A small masked image model, trained from scratch: patch size [2, 2], 5000 steps.
Rows from block 2, named by matrix and row number. Rows with one number belong to one neuron. Each number is 128 + 24 x the weight over its row's rms, rounded and kept within 0 to 255. All counts start at 0. Numbers have three digits each. After the name is the row's rms in percent of the matrix's.
# fc1: MLP up (model.blocks.2.mlp.fc1.weight, 768x192), inputs 0-63
# fc2: MLP down (model.blocks.2.mlp.fc2.weight, 192x768, transposed), outputs 0-63
fc1.210 111:087109123155124093138162170099108103137093145123105114098137098123132092150163094064120154117120133132143186130134134104112096143175133116136133119136163146142132150100156161152100151123106141
fc2.210 109:126131118111127154099097141151093155081082144132111144150148123094166149166139103117162126138099108125132148113127110137131073124139144108165089130067119110084155090109096133132144099181115114
fc1.211 099:097135147104135168153108055137096127123141156135136157104101146146161173133150134129094129162150088132114136132085167175158114117146129156141095122117126185131151150118080121147174153089138152
fc2.211 118:142155168042149138131115109136132142149171124070170142138139164094125112154104116138139131177112142137159110145132123119124159127071165123161104147090112125119083157086137163148095145123111120
fc1.212 085:147116138132100138120100089125162120160128136129132141127159153095150180105111116152157111185122103131132142115089156097132159152115101150123137111136154123107186137163082112200133196163159158
fc2.212 084:112175154138191130120141110104150141132140120140116118125119098159162141121166132112120126108114155124143128145152153117155124106162167103125118095123154123122147148106156125107145065077174111
fc1.213 088:159135115101120159114130136137132076137070069144165106161094127131139118123115133112144144138172165098152119130132138118135129117151131159109186134112138101123144167102160145134118157143150144
fc2.213 095:162145053083117091088148142128144123151119135122099131099151137111130134188116106163124128116079174143096120153159136131119098112140086107148081129149140103148093095133073150152134124071084175
fc1.214 097:124149079145164140125180135099098131072098100123140128182134203076143095128125153139136159170163144148135162114120139135132167109134140147140135132147111178128106141136137136133155158132137085
fc2.214 096:147135145087103125126162132171160154107085141124080116119128119171127146107119125146139120131111161137125104142123109162109088116160084129079088162084148091163150146126098083111133161098097179
fc1.215 078:121174135175031119133119147083113120102169121108125134098158161147165118132127132120156099141124109181106138115167112135124105078125147102153156153126109177129151116161144142101163117095124128
fc2.215 084:115121146126155133109094109196121125127134111138133124137105167126084159138114115133080132134134158166166119131113141121127127089100091139177133151134146138127090177131113136124122125146160132
fc1.216 092:092124122121108127082166124147116133122079118116116156091138149139175161132103134153127141132102090097098097141136124129147103120110141086111148121150130103116145134096138127181109174169091134
fc2.216 097:123105115127169101152098100068115152130138102170103133099117118119104127148114155119117113126141086149143143103099094111108138144116092122129126145150123152115104117127110140115098113097140130
fc1.217 104:120126114158101155133083085114147121118148149142144123143138133141151164142136110101154150188164127100149106141133137085090160092092144148146088116113127144120157111114166070149154141105126128
fc2.217 109:096128128132128102112147124133135135131119111142145128119145133152104130105108142116142114125109086151161167132102112139168122121128124142138179130143149072125123166116128131098158132156092137
fc1.218 117:080123125128114119172163155128123133113086129130124116122115195107111131106144132157142132125153140210113114095146094140128144126143154133105130167147080158102176136143128143117076116128149130
fc2.218 112:120105131108183154151123061120125129140138112142145127110128135151137091122096133114116155151125146136079180137151112123112124156093149109185143108122135105110087131129098119150132126114160115
fc1.219 113:156124136133128137140116171129142163124089128129171167098143164066158059075166110096128139121146131118151135143184149120136144089126134142182117141139130118113133161149102119107128143181143155
fc2.219 109:097147139150092144128103104100115145132141130131082131129155128165076110091119120118115092147153121162157135110097152157158143126173121104100149129178143113130157083117175176139139125104111145
fc1.220 094:144111099101160153122116133172153130109144115153147141152149107132126132073129099093116126133109143138148118131155130058162113130083108149110092175158141106161152138128141103114143137143115067
fc2.220 089:098131128158074159164164127079136157111110124122110155110103072082120118175108158108107133100133090110139136176103094151123097094162152145157156150111142134161104169136161159100127123132120122
fc1.221 099:134149148118117116154095139118158148107128135159093150117164132119100137070143114191110135139113125100121187104130085154131097110145098156108133122137123086123161117121103126104110100125118122
fc2.221 099:133161119118147121127143145138084126142126136140140122163084152101082115138096144105147147108140110113084105171180132121137152117091148122160135112126102127129093106145182119112097095081114141
fc1.222 093:110150099092060088150080125150172099098162130146145068137115142117094111141116124099127093106074159132107128127135122116129120110100122108129148143161156121136117148072179100109137191159138117
fc2.222 106:122128145082144163103156137124121149125111113114158131092159137140110162188119139130127089143145079132132175153095134076117128098111121173161102125174129162152118133103097141160132095138115106
fc1.223 099:091115083147077121106071099109167142079167112106126123130113084182105168109130158124135139151150116078125120127126143139152134170184131120136135137148162116118142090135105126135161155127130112
fc2.223 095:104100118058158112123124166139146101139136122132102095122080138116143138127113089167147139107102080124123118105140147152095093102127145106122115137145117137127132089135133085139132093134138138
fc1.224 110:124136137086110145074130148113112116136140104101152139082145062147113099132125090159119090122123134132129139103162119134107142113144084123093117111122144131105170155085079132104116125128150105
fc2.224 112:157118174130103155125105109178105132150140116146131145147155111104148131156111098130069102132132116162111114137121197096082094165119139099107139137143109101111158157144124119137156131093150165
fc1.225 121:079131175104116123126100114143170137159120102136147104123126075147170142074125126109086170117096129129142116124117127130129101086113060082103136146113152109117126108165131108108126162141127113
fc2.225 127:158161118109134139093125090120130131129118098130131115102157141119097151138164157133069151166130137130154100121163120076134091122110105098109094110129115154127145132133107104155099118109139134
fc1.226 100:136143090095118099115165121110111158157194126113110148133103112113151134125107090130138122120084169126142139094192113158158131121148138135099141134096108139129123142131160141112085171156133126
fc2.226 100:149120158141142134129121165143128097171113114147107154127142176094120091146127131126119130102134112111134104123120142102103145151143119103141111142145122154134123118128114159131156136074129128
fc1.227 091:111141130100128118091111133106167139131175136080138088107106138144146100120110138082127062101129162120105124163144096071128133140143147141141101107140136127092127128120117104129117115174084141
fc2.227 089:119138134189097100136176112157147102129136124111129114153158132128120165117119112158148116174102110119153141094107118135147116149149121116144130141122116129166146144125148151143123141135146116
fc1.228 104:149105119133067120121150136157106114153095106170103126146128170149084146128140132098104135131159121068107161081132136150126116131153082131107083108100117163176158073159147102144090132115139142
fc2.228 106:145151152125157170145117129102170114127149146135146148136146118093170089146118132112148117129130176159122130146118098121108143120111172112199104156158114134114109125095101098173096108140109146
fc1.229 094:129154105097130166156119164130131126130149132100132119141091076100165144130149104125151139151096077104134136115148097108083122119153094183130128140163126170169109148122116160143144118199106116
fc2.229 094:114113092161118095135161118152156138130128147140111141132147131118107118121140109113094088127123147094135116132136175145163153107114124132168111118125122096131135084144138104118162162091115132
fc1.230 106:105154122120101141154156117113142138109127136153138128136123124070136156094126101125107143094144146144113105118160158144161066100133125125161110118117142124140084129139097124138173134122117122
fc2.230 101:153124171114142115099067116142145099098140127175131125148099108133137072139157153135101121175114164112087131108129124111100158127105139153151144148141120119127173077107149105133132120131147153
fc1.231 106:113131095122107142115099088126110091145145140120118123091128097106136116121150126129077109119115163159122124138130108124149179095133144142107128136120120127100161114187162136132172126088165117
fc2.231 110:152168168102144112112186166122135131151177105132144136111084189143118138153129148179165096103132134105117152129121147161112124144156108140115177115147140112126136131081112076149144134155142109
fc1.232 103:112103152114106122147110107141106144107107120153129154099114190112164151085151134119144123146141138060137132133154124124171125104124118130099153148113158183133128109108137150158158157116132100
fc2.232 101:106162146148156120138104186109112106131141161132103131157112128200132113103165113114133109151149138137128116137104143133116148080126100135173146147138127095117091112118126090148087132139076179
fc1.233 088:122133128105168138151138088115176136115140173140141160140117171109114115150158109117155135167127129095128094131174148160103081143090144154118140130129112124127198138124126109108084145131136146
fc2.233 074:124154138126128097122110139171121119144090123151146102127146138144157120135124143128114096104158140133145156148153120086156145121160098138135156151150138102100060091108116128101119128148139158
fc1.234 117:123135130133155154130168163121134140121128133121138112146191141115149140154150147111123144156139129156144140119126081164073132158194115114139112120130121164071151146119113079129150151139142112
fc2.234 111:143116122087119095114132138175136127141151134175104094131094140128127123155133093125093137119107162131095064131132111108166155184134106089093144113144115119123121162132156090096155106134086127
fc1.235 090:138129100168104137147149125084171139102178129152121157157136099122130116112132121157142117129120159103111105135143121112131081113136140143113170114132136101128143125158164100061129156100123085
fc2.235 097:129066182124104132150093108139111187134133108123129087101126088088153140133125096121115132123128088153121125112150145121140114112137152105173129145149120144138098103144153126088094101152083111
fc1.236 095:133176148091120160091121121097129161138109124105095156109113154167108107068126149124099143122103124077121170130143137140108105109100154140127168114142138089101152147141122147128114136143076116
fc2.236 102:095111127114098152152158139153128105128125159130173104153128142138149134126073120108121147121115115149132098164103103129115138117123144135107092129077142151159084099135136073113081086120135113
fc1.237 107:072105138131129131139163141168104113120150158133117105079138169156139153088162133139134112114128103134093104137134101143103145134126102099113130122189136151146102084096103115120120107147128122
fc2.237 116:116149154109144154108076109124095155117147108142121132138119163135095099119130118168156112187086180097099110138124153132130167145084143084125139136121164140117137101155106136133116136107155122
fc1.238 086:140153117139133100129140132096092118146163133112116073124126126155145149121133133147125147128133112094091157095139113125187140180145150106109122117142157154126116117167146131114135123124152168
fc2.238 092:122155132137117160119091089142126144121147118187160101111105101134163133107156143128133157097118101138149078161147093121152150149125098130121118095163141101106164120101150113122146123127129155
fc1.239 090:112143102139122101089158137108121122124181122135176108170117193139126142178136157142106127119125132163112106106142105097164127165152134110132115125169100163153156162124140133188126134093138118
fc2.239 096:113107103103192150126094155113125143153133100157092138120130118123134140102144118121136135115108121136116128147178160125149100098082149176176119149130146139153130068104113130118134123113119130
fc1.240 093:153158105103117156129143142187141111160082114133122096147089113089122160098167098121103120130128125146160138152115114118107147135112121062107111161130129143136142155091129175116113201125144182
fc2.240 099:112115131146169124131109158085167154167085107102095166111110165160088138133122094106142144130101144152144155111151128101132106139108172141175129104116113114132095110151110088104070143102091147
fc1.241 097:137144114110079124105138103141120110162064088141115122134109124113107138127157098096088133150146098127138059144089150135143105151077098146140133126148127116085103163128163134161165113157138120
fc2.241 086:082141145139190090125123181113114157124111147148124127116103163102128125137096169140163103126163186118152115146133122123102126123176122111090140184116136124147099125131080132134135125106111174
fc1.242 101:173197140136124100093127157102161140099129062133129123116146144115161135121152100171105154097117147096127129132112091123185108074140111141153153119188115176110104175130139091107131162138123129
fc2.242 102:140074115166100131152141139103128110093129129145123111138121102132126136143153146157174137152133136139132133136112141170125097162106127147114114146099166123087144106116109099102104115169067154
fc1.243 085:111091138128097099116166096151179108124139125067127129138126136140107114134114115123125107152126121146128163142153171124144120147087120174098108147122133147153167115142123152149137118143124169
fc2.243 083:184144154142142172106098139116090150138152137167089104138140168125101127143092123134133125112163118146139119163120114113138123118141071117168095119136135066130088144137115182120093110108155100
fc1.244 083:148139140099136144124103109127162112133143141123128127144105063093130103105148186125144108146131092154167111144131122091157118110107124133113148127122155088137156142122134139142095102096100109
fc2.244 091:107121118121124096173148110130074148068154113104102110082108112131129172101113090141127136111122143084100148123096125161092118130152152139113129135112089154091137150132085100157195125141149137
fc1.245 096:095111140099143145161115145158110160137121161169143088073122084127115097091090133100141114133114092143146110167118118147153133127123098083135138139130075104166160140168102150150090117116104122
fc2.245 100:092138122164093110117111162096147139123112067114133145112119120140110148127138135135117102135106155116105148103163137145146114122123136132106141103122153160138116107118144129105140137166156127
fc1.246 105:130095088121129131175084114093145085090149092127109090092148120149152150132141103105149104120113144140155123098148123092126104112085121141109121149104072151119141130126135134138138142145112111
fc2.246 106:143133117161090070100156132160101170124140168178134100124134125130167090113113135154090137107148116112100156176108133123109165109128150110141152081088091130134119074071124136068160124160126123
fc1.247 095:128128123115096117126152137120073133127141148140173132160103179097140089171104168108116148171134142083124144151079103170136135127124120100074038117114120121098127127118148142135105064125109103
fc2.247 101:158139127101129184143111116122122130139102113097106136139170149154166157146111177104165136095161140155142068124096135145106158089158126122156108143170139156145123186104113141147115126114143159
fc1.248 098:137102184106069101122157104122113083096114099134103123116102168121146097134122106142132135118144172124135144086164139141139131155147093119093084146143089136116131154114119131115132145130121121
fc2.248 089:158125114133147133118163124123127129132122151099156129173128133091154157144110119154135142136119080141090125120137134093113140070112124129117116121100136126141120128144137132119122138132118150
fc1.249 101:153139119139165093131126121123106144119119117143104131082107183134141178159133142123120180108126141125065097148106126155077124159137113108091166114130095122106130177141136096127112141148170125
fc2.249 099:117130143151124142151128121138144106146171134133153131166122139109083108100102119117158132158120133116167095135118117147144156158125111087156114147118087084106133088104110140107117151102166104
fc1.250 090:144122087171102121084133099136134142150114112153149109151145124077151134125159118061140163127111139157161148120128071143136117173199132137115173117133109134135121132104126112159135113160128132
fc2.250 089:119091152109133180141142091078120168139152139090139127096091157161074125132112171137086105114117133105131150144130175151133134134135113135133122109135134113131155146138098145092162140117130131
fc1.251 091:087129122132132153130132100119115113077181107125105136122125165110160112104118144084130117130116126086110125109147124152121138151134155146151155120117125121106077108101099155146137134084138180
fc2.251 091:108159134130174113155135137127107078134091177135155114170123125107109137173104133131143144117134106151086115100137174115114120089072121093109147091136115163136167126124151162136133080147153125
fc1.252 107:117136159116100138136106127116084131152083106179125122116157064140132129148156141131108140142125154073142113120097113150127118122091118148127082141152088104137162200049135158098147116124129139
fc2.252 095:138105102150153090131122139138153072118138128167154142157112158156111136140099145134107120134160098133120153175126167122123132136115150115131132145145149122127151113174127143130100065114139172
fc1.253 101:120171096125152099130126143110138105123097117106154121135116115103170119141098113108156087146137154134099185139179100149115114145147126126149157129118176120124149128137109110160110156093143149
fc2.253 096:112095165131157131132111130106151155183143150109135140131089155113146084106150125115120107115071122112170110127141126120092140118107126133154090122134115143154099133128108131115151069143158122
fc1.254 106:111098121129156141125120110172126090118114135153123162151165129140144138139112092074128103133147112089111150135102120154114150169139158156126111155119142141120163109132116107093121131101061146
fc2.254 100:164104129168101133096098184099148159136170128167116104150114146125117144136132149178159170117114119116123084154143092104143122142105098160120164108171129145184135122143070097134120113161113095
fc1.255 097:167123130186188151115116115125126137103131124164141115138100107134162089154130121092138148132143153129127119131132100135112162162153125134106129091106120100154130156111120103095151153177105141
fc2.255 103:117127103120103124163133167108127099077145132072150135130148092139128103137132094153094131152124129147151131107131129075117079135118175091133124148142143163109141118148150156096140081061147117
fc1.256 106:112144115128129102103148133152114165147140114124077151072151069121143155115159140121149160095127124124171134093105150125121128115138140113090164102131114105122110139128104101126068155113086142
fc2.256 095:115138136114119142136131126119137094109151168079129169142147091099121152131122149101105136138097135159161157160152090138121120122158107122155083170126118117120156114138122111090141136124125138
fc1.257 104:122141144139102158130103119115151135110125116116091108130120176114125105101143145093120087147116079141130140140123144098101105163128133128125111095122117113111145124114104148162137154123099103
fc2.257 107:113151093160176112118130138140106108152115100183101140158122152165130096139128176100151138125146106120115105102134159156127158112122129124086129121155135164102097126149139117108125152142082119
fc1.258 093:134133087096152107139096089124153121106152116129128097135098098147142141105104142109146129138102133112115141146136097139112090133126137145138132123122169123093143124099181111124134106119089135
fc2.258 102:083146200154109135139146148125113143190092126099065125080143143129123141110140123138146124139164134115131121127093169113133170102160140097123108144110122175127127131135099116142174138126149132
fc1.259 096:117123139111160128111122128118105090138111147115156083103108122144111111149115128092167157154128100148129171095115150151138147122150118167184127097114091151126168093148124141134114127103105121
fc2.259 096:157180122158141119117142116129132088133130134101130188157207141091150140114104147151090139069179145145142101144093077115130128133078131087151097121099105155143118139133131105113128084098129114
fc1.260 105:122164116141160141128115075136069115127127135100156129110139158122133158084105135132106147140112143167125117135156115126117113117177138096090102159124144074138150122133095130140144093096132154
fc2.260 092:156129147127085130120101153102111165125142154152109156129133117122141137138140140136160134128145121109148119101127187138152116153154157117146141127158113113124129132093116180115131130140113160
fc1.261 104:065143110162148130073104154121147145135173110124153113133157176135126157124081137163114120158113144139113126137148137089114094177132144162121179097099132147100156132124102151138127132114115101
fc2.261 100:143139150150111091140183108134120122151108133123090098141103158138153151104120161115120155094147135106126126126134150197138124096133100136116082133114148087172114168154115151154149105098116178
fc1.262 101:140103117140114119137159174114085099119141117131131095134092114089126154160136139078100153142149125126146155138123146124136104126163146146128150139126125117121133156131115156169155142097068132
fc2.262 102:120147127105179098108129125180105143123143099109122138132133096104139125114165157104140092144132150109147142097117113081122092129120120119082118114109079118130090135114159108119142158144140108
fc1.263 119:113127129097095154142099135211131143085103103103123127090147070114135110112118103139157136122093104147118139124115113176139109112095096131105136114145125126171139139144150123137106090139124103
fc2.263 110:138110132102113157125134094110142126158116144146103147082166110098114150150150181105112166125092148128120144117154159138123144162152132134152118143140171134059135129147157112097126181133113112
fc1.264 105:113154161106141179165106101143147146115087168119184150107144159111133141130166127131077112150122166120162120151118100145116103109159142125090162104119147143153107126148119119120148099136159166
fc2.264 112:134162155109140120138142160112119104169120127136127165101098095101155158097129141132129110120111098135144138138110133165119091136171126098147174114145150116122101136109096139116133114104125170
fc1.265 119:146115158161162143127106118171137133169103134073097140135141129148114140152148157114124057106141136129129087164135099121124150101153112068128148048130116108104148153123113127117146173125144104
fc2.265 103:132112098096116119171162103160113171138128096142141101147142145163155141129096143095087152130132131088144127116168153169105168148091115127140094174119124134097161155086145140143181095138129131
fc1.266 104:112145118109146145129125060170131148146177093140126098075120110094137180168113149102115144101096091077143135150140121139117151112128113094069120110103080130140111140136141113133106124130131131
fc2.266 099:098183110149094127123121149147093116102101105143083123102123115161144134108144159141138146113121121111134165120095092129133092131115116157147171113133103164132173117129079158098146114139125120
fc1.267 098:135123121145136135140123133113141088156128121131144085115117134120112164144171135166111164133102111140136115078093105091155091066142130138181121122141133144136179123136145124141106137132113120
fc2.267 094:090166156164120127131132136118109106103102171160120161095119124139139123115087134147145157163114146137133092106139142118096105081096203108133136180125128149139088092132106128128131141100120153
fc1.268 107:100140141130110136145137162110120159129108077113139116092126195092137097119098072138162113103075145089117143102121104109098076103099105163170172117129149137099135181130097116097127150126123122
fc2.268 108:127198126058167097106121130162114100126162108124130150125150136187091113161099194122138140160120153142133125101107138142115124111130138165117087110138126116118165108129138109138162120141129123
fc1.269 090:144166156104144107139108117130120078118184137170137104128143074113171104147115139126142154152106149151096157138122116158136120152128133138125136148127095174136179097144122124116095113125149173
fc2.269 094:117086100116089130151130118153135158130123117119115138122126132139099165094152102119128110115116162142087108164124165161106103137112133151144142128135120094124164120119138087115126136140117147
fc1.270 092:109151090138154120123127104113163135089140126145130107132102134094128164132126126129169136123146141093083127136137106157113140138116136109126149120088126153156084126118097132114132107103108122
fc2.270 099:126112138076105117118103121134091120128101072119153157153163104134157125099108099112110100143147139150149109128145146120151155109155133122104146110132097097135137127112153114098113115179128147
fc1.271 097:070109169062104139137118154128123106079122105081125152142113119142140114141126147109124151106157141136096125158141102168126119142140114121141110111152098105126118141158143108093141130145148140
fc2.271 099:112135113129160108133166103143140151157102121131084168098148136165113121095102105145096107133085105114121075109197163148122090111144082121136077129082141170125114127153111161109143145117109077
fc1.272 113:133117156140154158146117116139132139145073115174111133109122104114123138092164154140139189119121123139135085137125112140128090143147119102116188138129120114155138181157096131137161125138105094
fc2.272 110:115140143100132125151123078114143127149096172140134113106122142093128144099142127144150139157116104096194147177134117132109142123158110097157125125128147125077127099146137149124117131157125156
fc1.273 103:078154133129109159135124134104187158074143119141162113120149084132133141107155137104141106138123108085126143144146154130105126145141126117097115147121172091112155111149090130143151093117103138
fc2.273 099:156103095135096149128147070108180140127142146117135102098156151131124118088104116122122167127126158145152143134167150129143093132123125101099144083142150123120075114112124088129107130107148147
fc1.274 110:082149102108081158152145122141122166160145105082129145120092116134095143136109114155119140105116140118183133071127150137165145081156112149100097084122139083174112130158094156138128130177127160
fc2.274 115:125138163128129099123126121113162126133130123134142118146142116122177121088153129077116117117110100167189099118141109142107145095154120141162085132160111109128098098109081118115115108161116138
fc1.275 092:073122126139120139117145129109117160120086132127136135113154133133143138111096140124147128136118111172134114109195117117096148134147110082156102106107136137139168113135151115110155183147083159
fc2.275 086:133134138108141125134112106131148120131086114089102140098112162133131136133125115070139139106145100126099118150121124126129118156127102126141151135152134085104123101108130137110082140139127115
fc1.276 134:115151138118105139091130129127122137125141098120105105121136222126107146097123133148132140136139143102106166114115136120143122116129139105101121112136118160132140120148142099118017129124091141
fc2.276 127:147134131077108131149107107127126112113137159140140137127121133136089115165099132095083110141141101102112120155134095117137148118107128116139134107122141113132119133115122113129095078124104141
fc1.277 093:141127145109095169132155129112106091135170121100115161110059074134125157144174129150093138109167112103137122105129109102153131072146109139054106155111133153091167141094141153089078096135116106
fc2.277 093:132100115096189134126143138204085112123159179110133146085158173097143130134104138150171113070093112149129127139108183142094157077112137118151139134161128110122167140130075106157163134150128125
fc1.278 094:137123101152140142148132137111090181151134123137161080153117096192166118147154138121115121150104134124136134150123120117126164133105131106127131136132178136099115103122112116120122126083135113
fc2.278 101:145117128108101135129099142140176118158121128122104168137138154054102097120114114110121127132104136113138098152156101145141132081159139179108180130078081154136131134083153126124157151147151154
fc1.279 102:118126145127089127132127151160148137137119085141157125099119153077110135095112152126113145181133087135123106156154098092155143171165112135116153145128127144135106124094114062171130100134148143
fc2.279 114:117112138107066153152151139127070182123102143116112142106107162129149124106136102154109105140129100117137115121176151149143128126105143095161121084156152093125119130177082110137130166146134093
fc1.280 085:146147149157115115104168138155156187123109129144127080123147129140130136127075145131164123167138111130073137110100138129154106147109099125090124099084109159136119149164128135165174147166153147
fc2.280 089:148115124121150147095099116146107139153158132148089163137123105095131100146140102096091188157113086135187115122147102140128115120133154122153098134134124128113120148148132114103118130091141081
fc1.281 093:108161119151121168119136163105120168101128136106098107127090120119106150149147129120137138160131072104111173113107158155100101098139167101169105113119138139133117139114109097108146072121136145
fc2.281 094:116162153100123146154108139177126098166097103115132122114152167137164156150142131142085173167167131120143093136138170119171146138135145129118131131096099122105119152137104162160141130099121112
fc1.282 107:104092146147101140135133153148140108133159112111143113145121145133163157083112114152126094114162147149120120154082151127127098106132126110105105127175145155110174155115169122141098115143149097
fc2.282 109:106152136123118132126167109119149123117122124190150112093145141121117130137127161112113129158085176144147161110127135128104108082137125092132146147103104176154078089137166105130133176134099128
fc1.283 108:117137142147153116148158132108180130139130144105141076138123106163154135107115098107127113135129130109113092113142061166146108136095110118127096097141162172086116113126112111142135131161125131
fc2.283 105:109092135106132145135130129119078137130128076108106110054125093130115093122139155165104130153136081062137127149120145094150145103172156117178122152127119119143182150080174085115165118119114104
fc1.284 097:120142171128102145110171135147138124133152119123091101158120159128125124108166143115112114135110110045113107138124097085134075145102136102109158134151113135112136145152106113128133156157124087
fc2.284 100:089140080137170108161122121103097126121112101120099129121107123116168121094143131102138146109110131144153141104136141138130145136141120141110137120114098128150097150085158134127137089101113156
fc1.285 093:103116160087120182142121097125127107124079135094146145129146086103166127159143156094164121162162170158093128177115133116121136110091122108090111162121141149124086138103154144105131129143137166
fc2.285 107:128176124078109123113155175111130142134136112156156111116089171135123129118103116135099140120154140148161108109134190168175137140110108116155174142141096139132148150154101112119151125113161078
fc1.286 105:102130125111091128121151046139124136149085132112109097128106188125139148142148136132132163167133142092142136141158134139094102123143120137156125141145153097125149103128091096128134138128152163
fc2.286 106:088143116117124117159156167108132113129102145113122131116153106099110137100119130153083150149098060112140130069144115097137094109154128128137165167089117117115130161127117161155163105156064150
fc1.287 108:125137113121115123148108156140126154175143094156113100125120138072126090096185114085133136119102133112184146107139119124155102127178133106159130087123122160131133127138132179145101115091104161
fc2.287 103:129126116140114152124088110108121154111130101143124104099181110164073113116142173103133115124114102133129135116107157142146122145146137154103124149138124150112156147145113157117157169124129143
fc1.288 085:125144092120150144132123125099149193141097165137160132171115167125144132076101184158155114172109120111134176124122099150122145149153141143102104109134120144130122139095111127079105144155175184
fc2.288 094:145103152115133109166134109157098076146090105136141136122135155142134120152142109123106145098117153145158089094140147149110152105168130116127133184122094147093158121130114107154120133131113071
fc1.289 113:051153127110109099116150155109112132154205127111146153100170169154128181172149153117132109160153141084131131111103130140119135161115132118143178123093137141158151123133116122123118133136089146
fc2.289 113:135114079152142125180113134136169124152127104063120135152145130109135126138116132186182137087102096171138143149138170118104105119166120175133105157134084160137106139118138119117140128137119128
fc1.290 091:135142089170103160134125131120151139166118101190094114122137163059119149120130128076127170188116107150112143092106163129093118103121172147130155150163139163125165131151098124159115073131118142
fc2.290 101:094156188132184094145161131158112136113100168118135155145158138102146056141118130123120129084140125105107134144135136136140152107156066127074111150091123109147098116090126154103157177086135136
fc1.291 089:059108133156110142087174145146141128128116109115126168122118122135143108116144138193111093145144145114109147132130117132140130126155156097126128154148128121122150061153123152142102144125137101
fc2.291 083:145089162095157112124086127182131115148156127140113114121127159157156110151177117078162169047147114121091130131151173121141123159078104115102108108153109105135121151108167138088120118133118121
fc1.292 106:146117067124170143155132141126130133099125110112076101116127111149137121092106061141101141108164168143124097125095165094142118107140099156102155137111168125094110091120121145130156162104107131
fc2.292 101:129146153108107140145113145192103121133120149138152133133145113122112169135148141143102104146147148146120145124142124138117101100099126135139104124085172107133138172119157146146132123106076153
fc1.293 099:098107154152142130141102124131124170136190154097147113085120162102112133115122136154148094166104132138176131126149118097106135168205136087138132140116119132101138131121131136144125140073096124
fc2.293 092:164139102132103111107120109144115107135098114113125119143111091147150146170119113103152144127103102145148104101097146125105133133089087144113108160138125134155093153151119136197135047148130126
fc1.294 102:123139146091112093151138139170159081137111125128099122132142190110147132153106179143145115101126124119126184117123086150135128133177116144147110150121164139134154145142124101125102135145142123
fc2.294 103:130140164145104151127158107115119146117131140162135095144146103153107133119156099129125116167112138143135089128122139136118110120114146114104150149130117169136115150145164148147183138098133174
fc1.295 093:109144136116135108096128108147113152131106146099149160113169122143131146127126092175145126140119104095125163101079130151105107095133116132118158107132168133121118136130177109129131071191134151
fc2.295 096:101137122138106109109115194166124087136141125125120125112118133129102174128121127137123114133166162123124150137103128141107116124098110085101117168149108101107127106137116090157146227133124123
fc1.296 088:122113114114125072108131127148149134120088127134110116140166154092138159125132147108148122102126132128130148139137093103172124142146127111118091150113116114128161150157112141134187099089133118
fc2.296 097:169145109148112124125102108116205132102134110114126126150102135134138140174136079121140119150162123156108065151139129172106103152129100134169125125146124164124121129152107165129097136147097143
fc1.297 103:116139147103110138139119125113171146126109140088108113167078127158179111159093113086125152125127136130102126129113123105118175129136138164127165115140125141135159106137136108122110111145108157
fc2.297 109:139154107156158136115134130133118137137155171128133112082111103114137104115133123102129085172061128171175136111135097149147080161113144104134112156101117139102173105133134129134111142123145110
fc1.298 100:104145115125108129113127106118082116112132141118153152151122172158112141166127095137135162166169143167096159125155055124122091131166138141119108116140125161127143131148121166158133144148099121
fc2.298 089:138098102116141129117131117111144135148128121176109135136150150146129113112140164142092141148068148115131128076121153188081131102126096093152136152092100078118089133112144113082107126123087129
fc1.299 110:114143131094104166087125155176113152138131113162096112136104046135135151120148184098110122124161153152116089116119152118154107160141155105111127107098164133154133141129148081149123090120081120
fc2.299 110:144138090145108101146132150090115109111120113075131145114148124128147097143131110132138139127124103079128146148112097109099129108113072161140146160121147149120108102102096082080123113130174133
fc1.300 092:085147077131143107144133153102095100098173086128136097141117109137118150139122173119104105116120127129114131088105123174116107122101126127110093104117172138148147100110117127119093134105144165
fc2.300 091:134130161171089151157084155164131141168138125082120126140105167077163150131131085109110120093125112130190090152105137094107191137117141112125138089095113088116083146080133134124085117128158142
fc1.301 101:112138120150134101118112123089164113101157149129134081142126060142123120143174106098119155159120119143149127143122096098161104125136117107093088129139135154119122117132114112143105190100121119
fc2.301 101:133124162111126135116107139137140136149092092108130143122112138137185176144132128156172108126142149158134091124107126125118131140124133104140132118090127088164167184123171091119157120101129106
fc1.302 108:154126145075143125122085095128157070113096144135117105151106103131118133133145097135133149142138172139170161121143095104129093130125126141085090154176130131176144118156142104140106106115098118
fc2.302 096:084165129126119110152186137103092150113107112123100135111125150111190148138128145116143099103170093126068178115137145176094142133122124103122085112094125121116146173109097160114128128145154149
fc1.303 094:115108114114135176129099127128127150077180135079123087100155123146154133142175144113137115144130126089117139110133108122124119136133108107124127100125143112146115157151112100123109123135115133
fc2.303 102:159151095128115116108117137130181143105124125152131150135139113176095135124079130132110127111141087125182147104096152130123096177117135150171147122116139135134118094151136124113152130102138137
fc1.304 089:137122123121201093182151147120152102072123107125085094090092103133109108112142086141150132102124125121136148137151120128130129120111130160141141153125111126131179098113090105107143146114122159
fc2.304 091:116145148116096137127162145102112131115162134116132129123139146093173143116123168121094132110100129096145177142153113148080131125115157143135152087108157153122078149110141109160145080131143174
fc1.305 103:139175101109138102130093129144097113085124119103120184134088125142125132119117079119122155137120141143098145135133118130153112091105145121136122117157125145117123129115117099108143098146108144
fc2.305 091:130111133173125157148165138139162147166148143157146076146149102113118168150125160107139105123103115095109096158132147153159123136146132102137143132143132095124115167116142120114119157143137122
fc1.306 083:106100160145120133130143154097132160148115134167141169119098160156132096121104152138131111149154093145105148139131123106115141140136102112097125099130089164134159150127156155084147139162122154
fc2.306 084:119138153108152171096131128111139134131122123145098111086172131078138122087132121128148139160147163132158132128134152094117098145086174163181152131117148128087106119135112092161128158129179128
fc1.307 087:113120087119156095097090125139167117133171172144140147104135104100149102174138119124160125168146144139096166126128107133132139110091142115101122143166135117155150149123153158082178145107116123
fc2.307 079:131146170162109153137185154124064123131114105143105094155129111141128137093104136142117111103149133144168121159113152137134107145092123156160114133074100113136137132126098089154093171162137136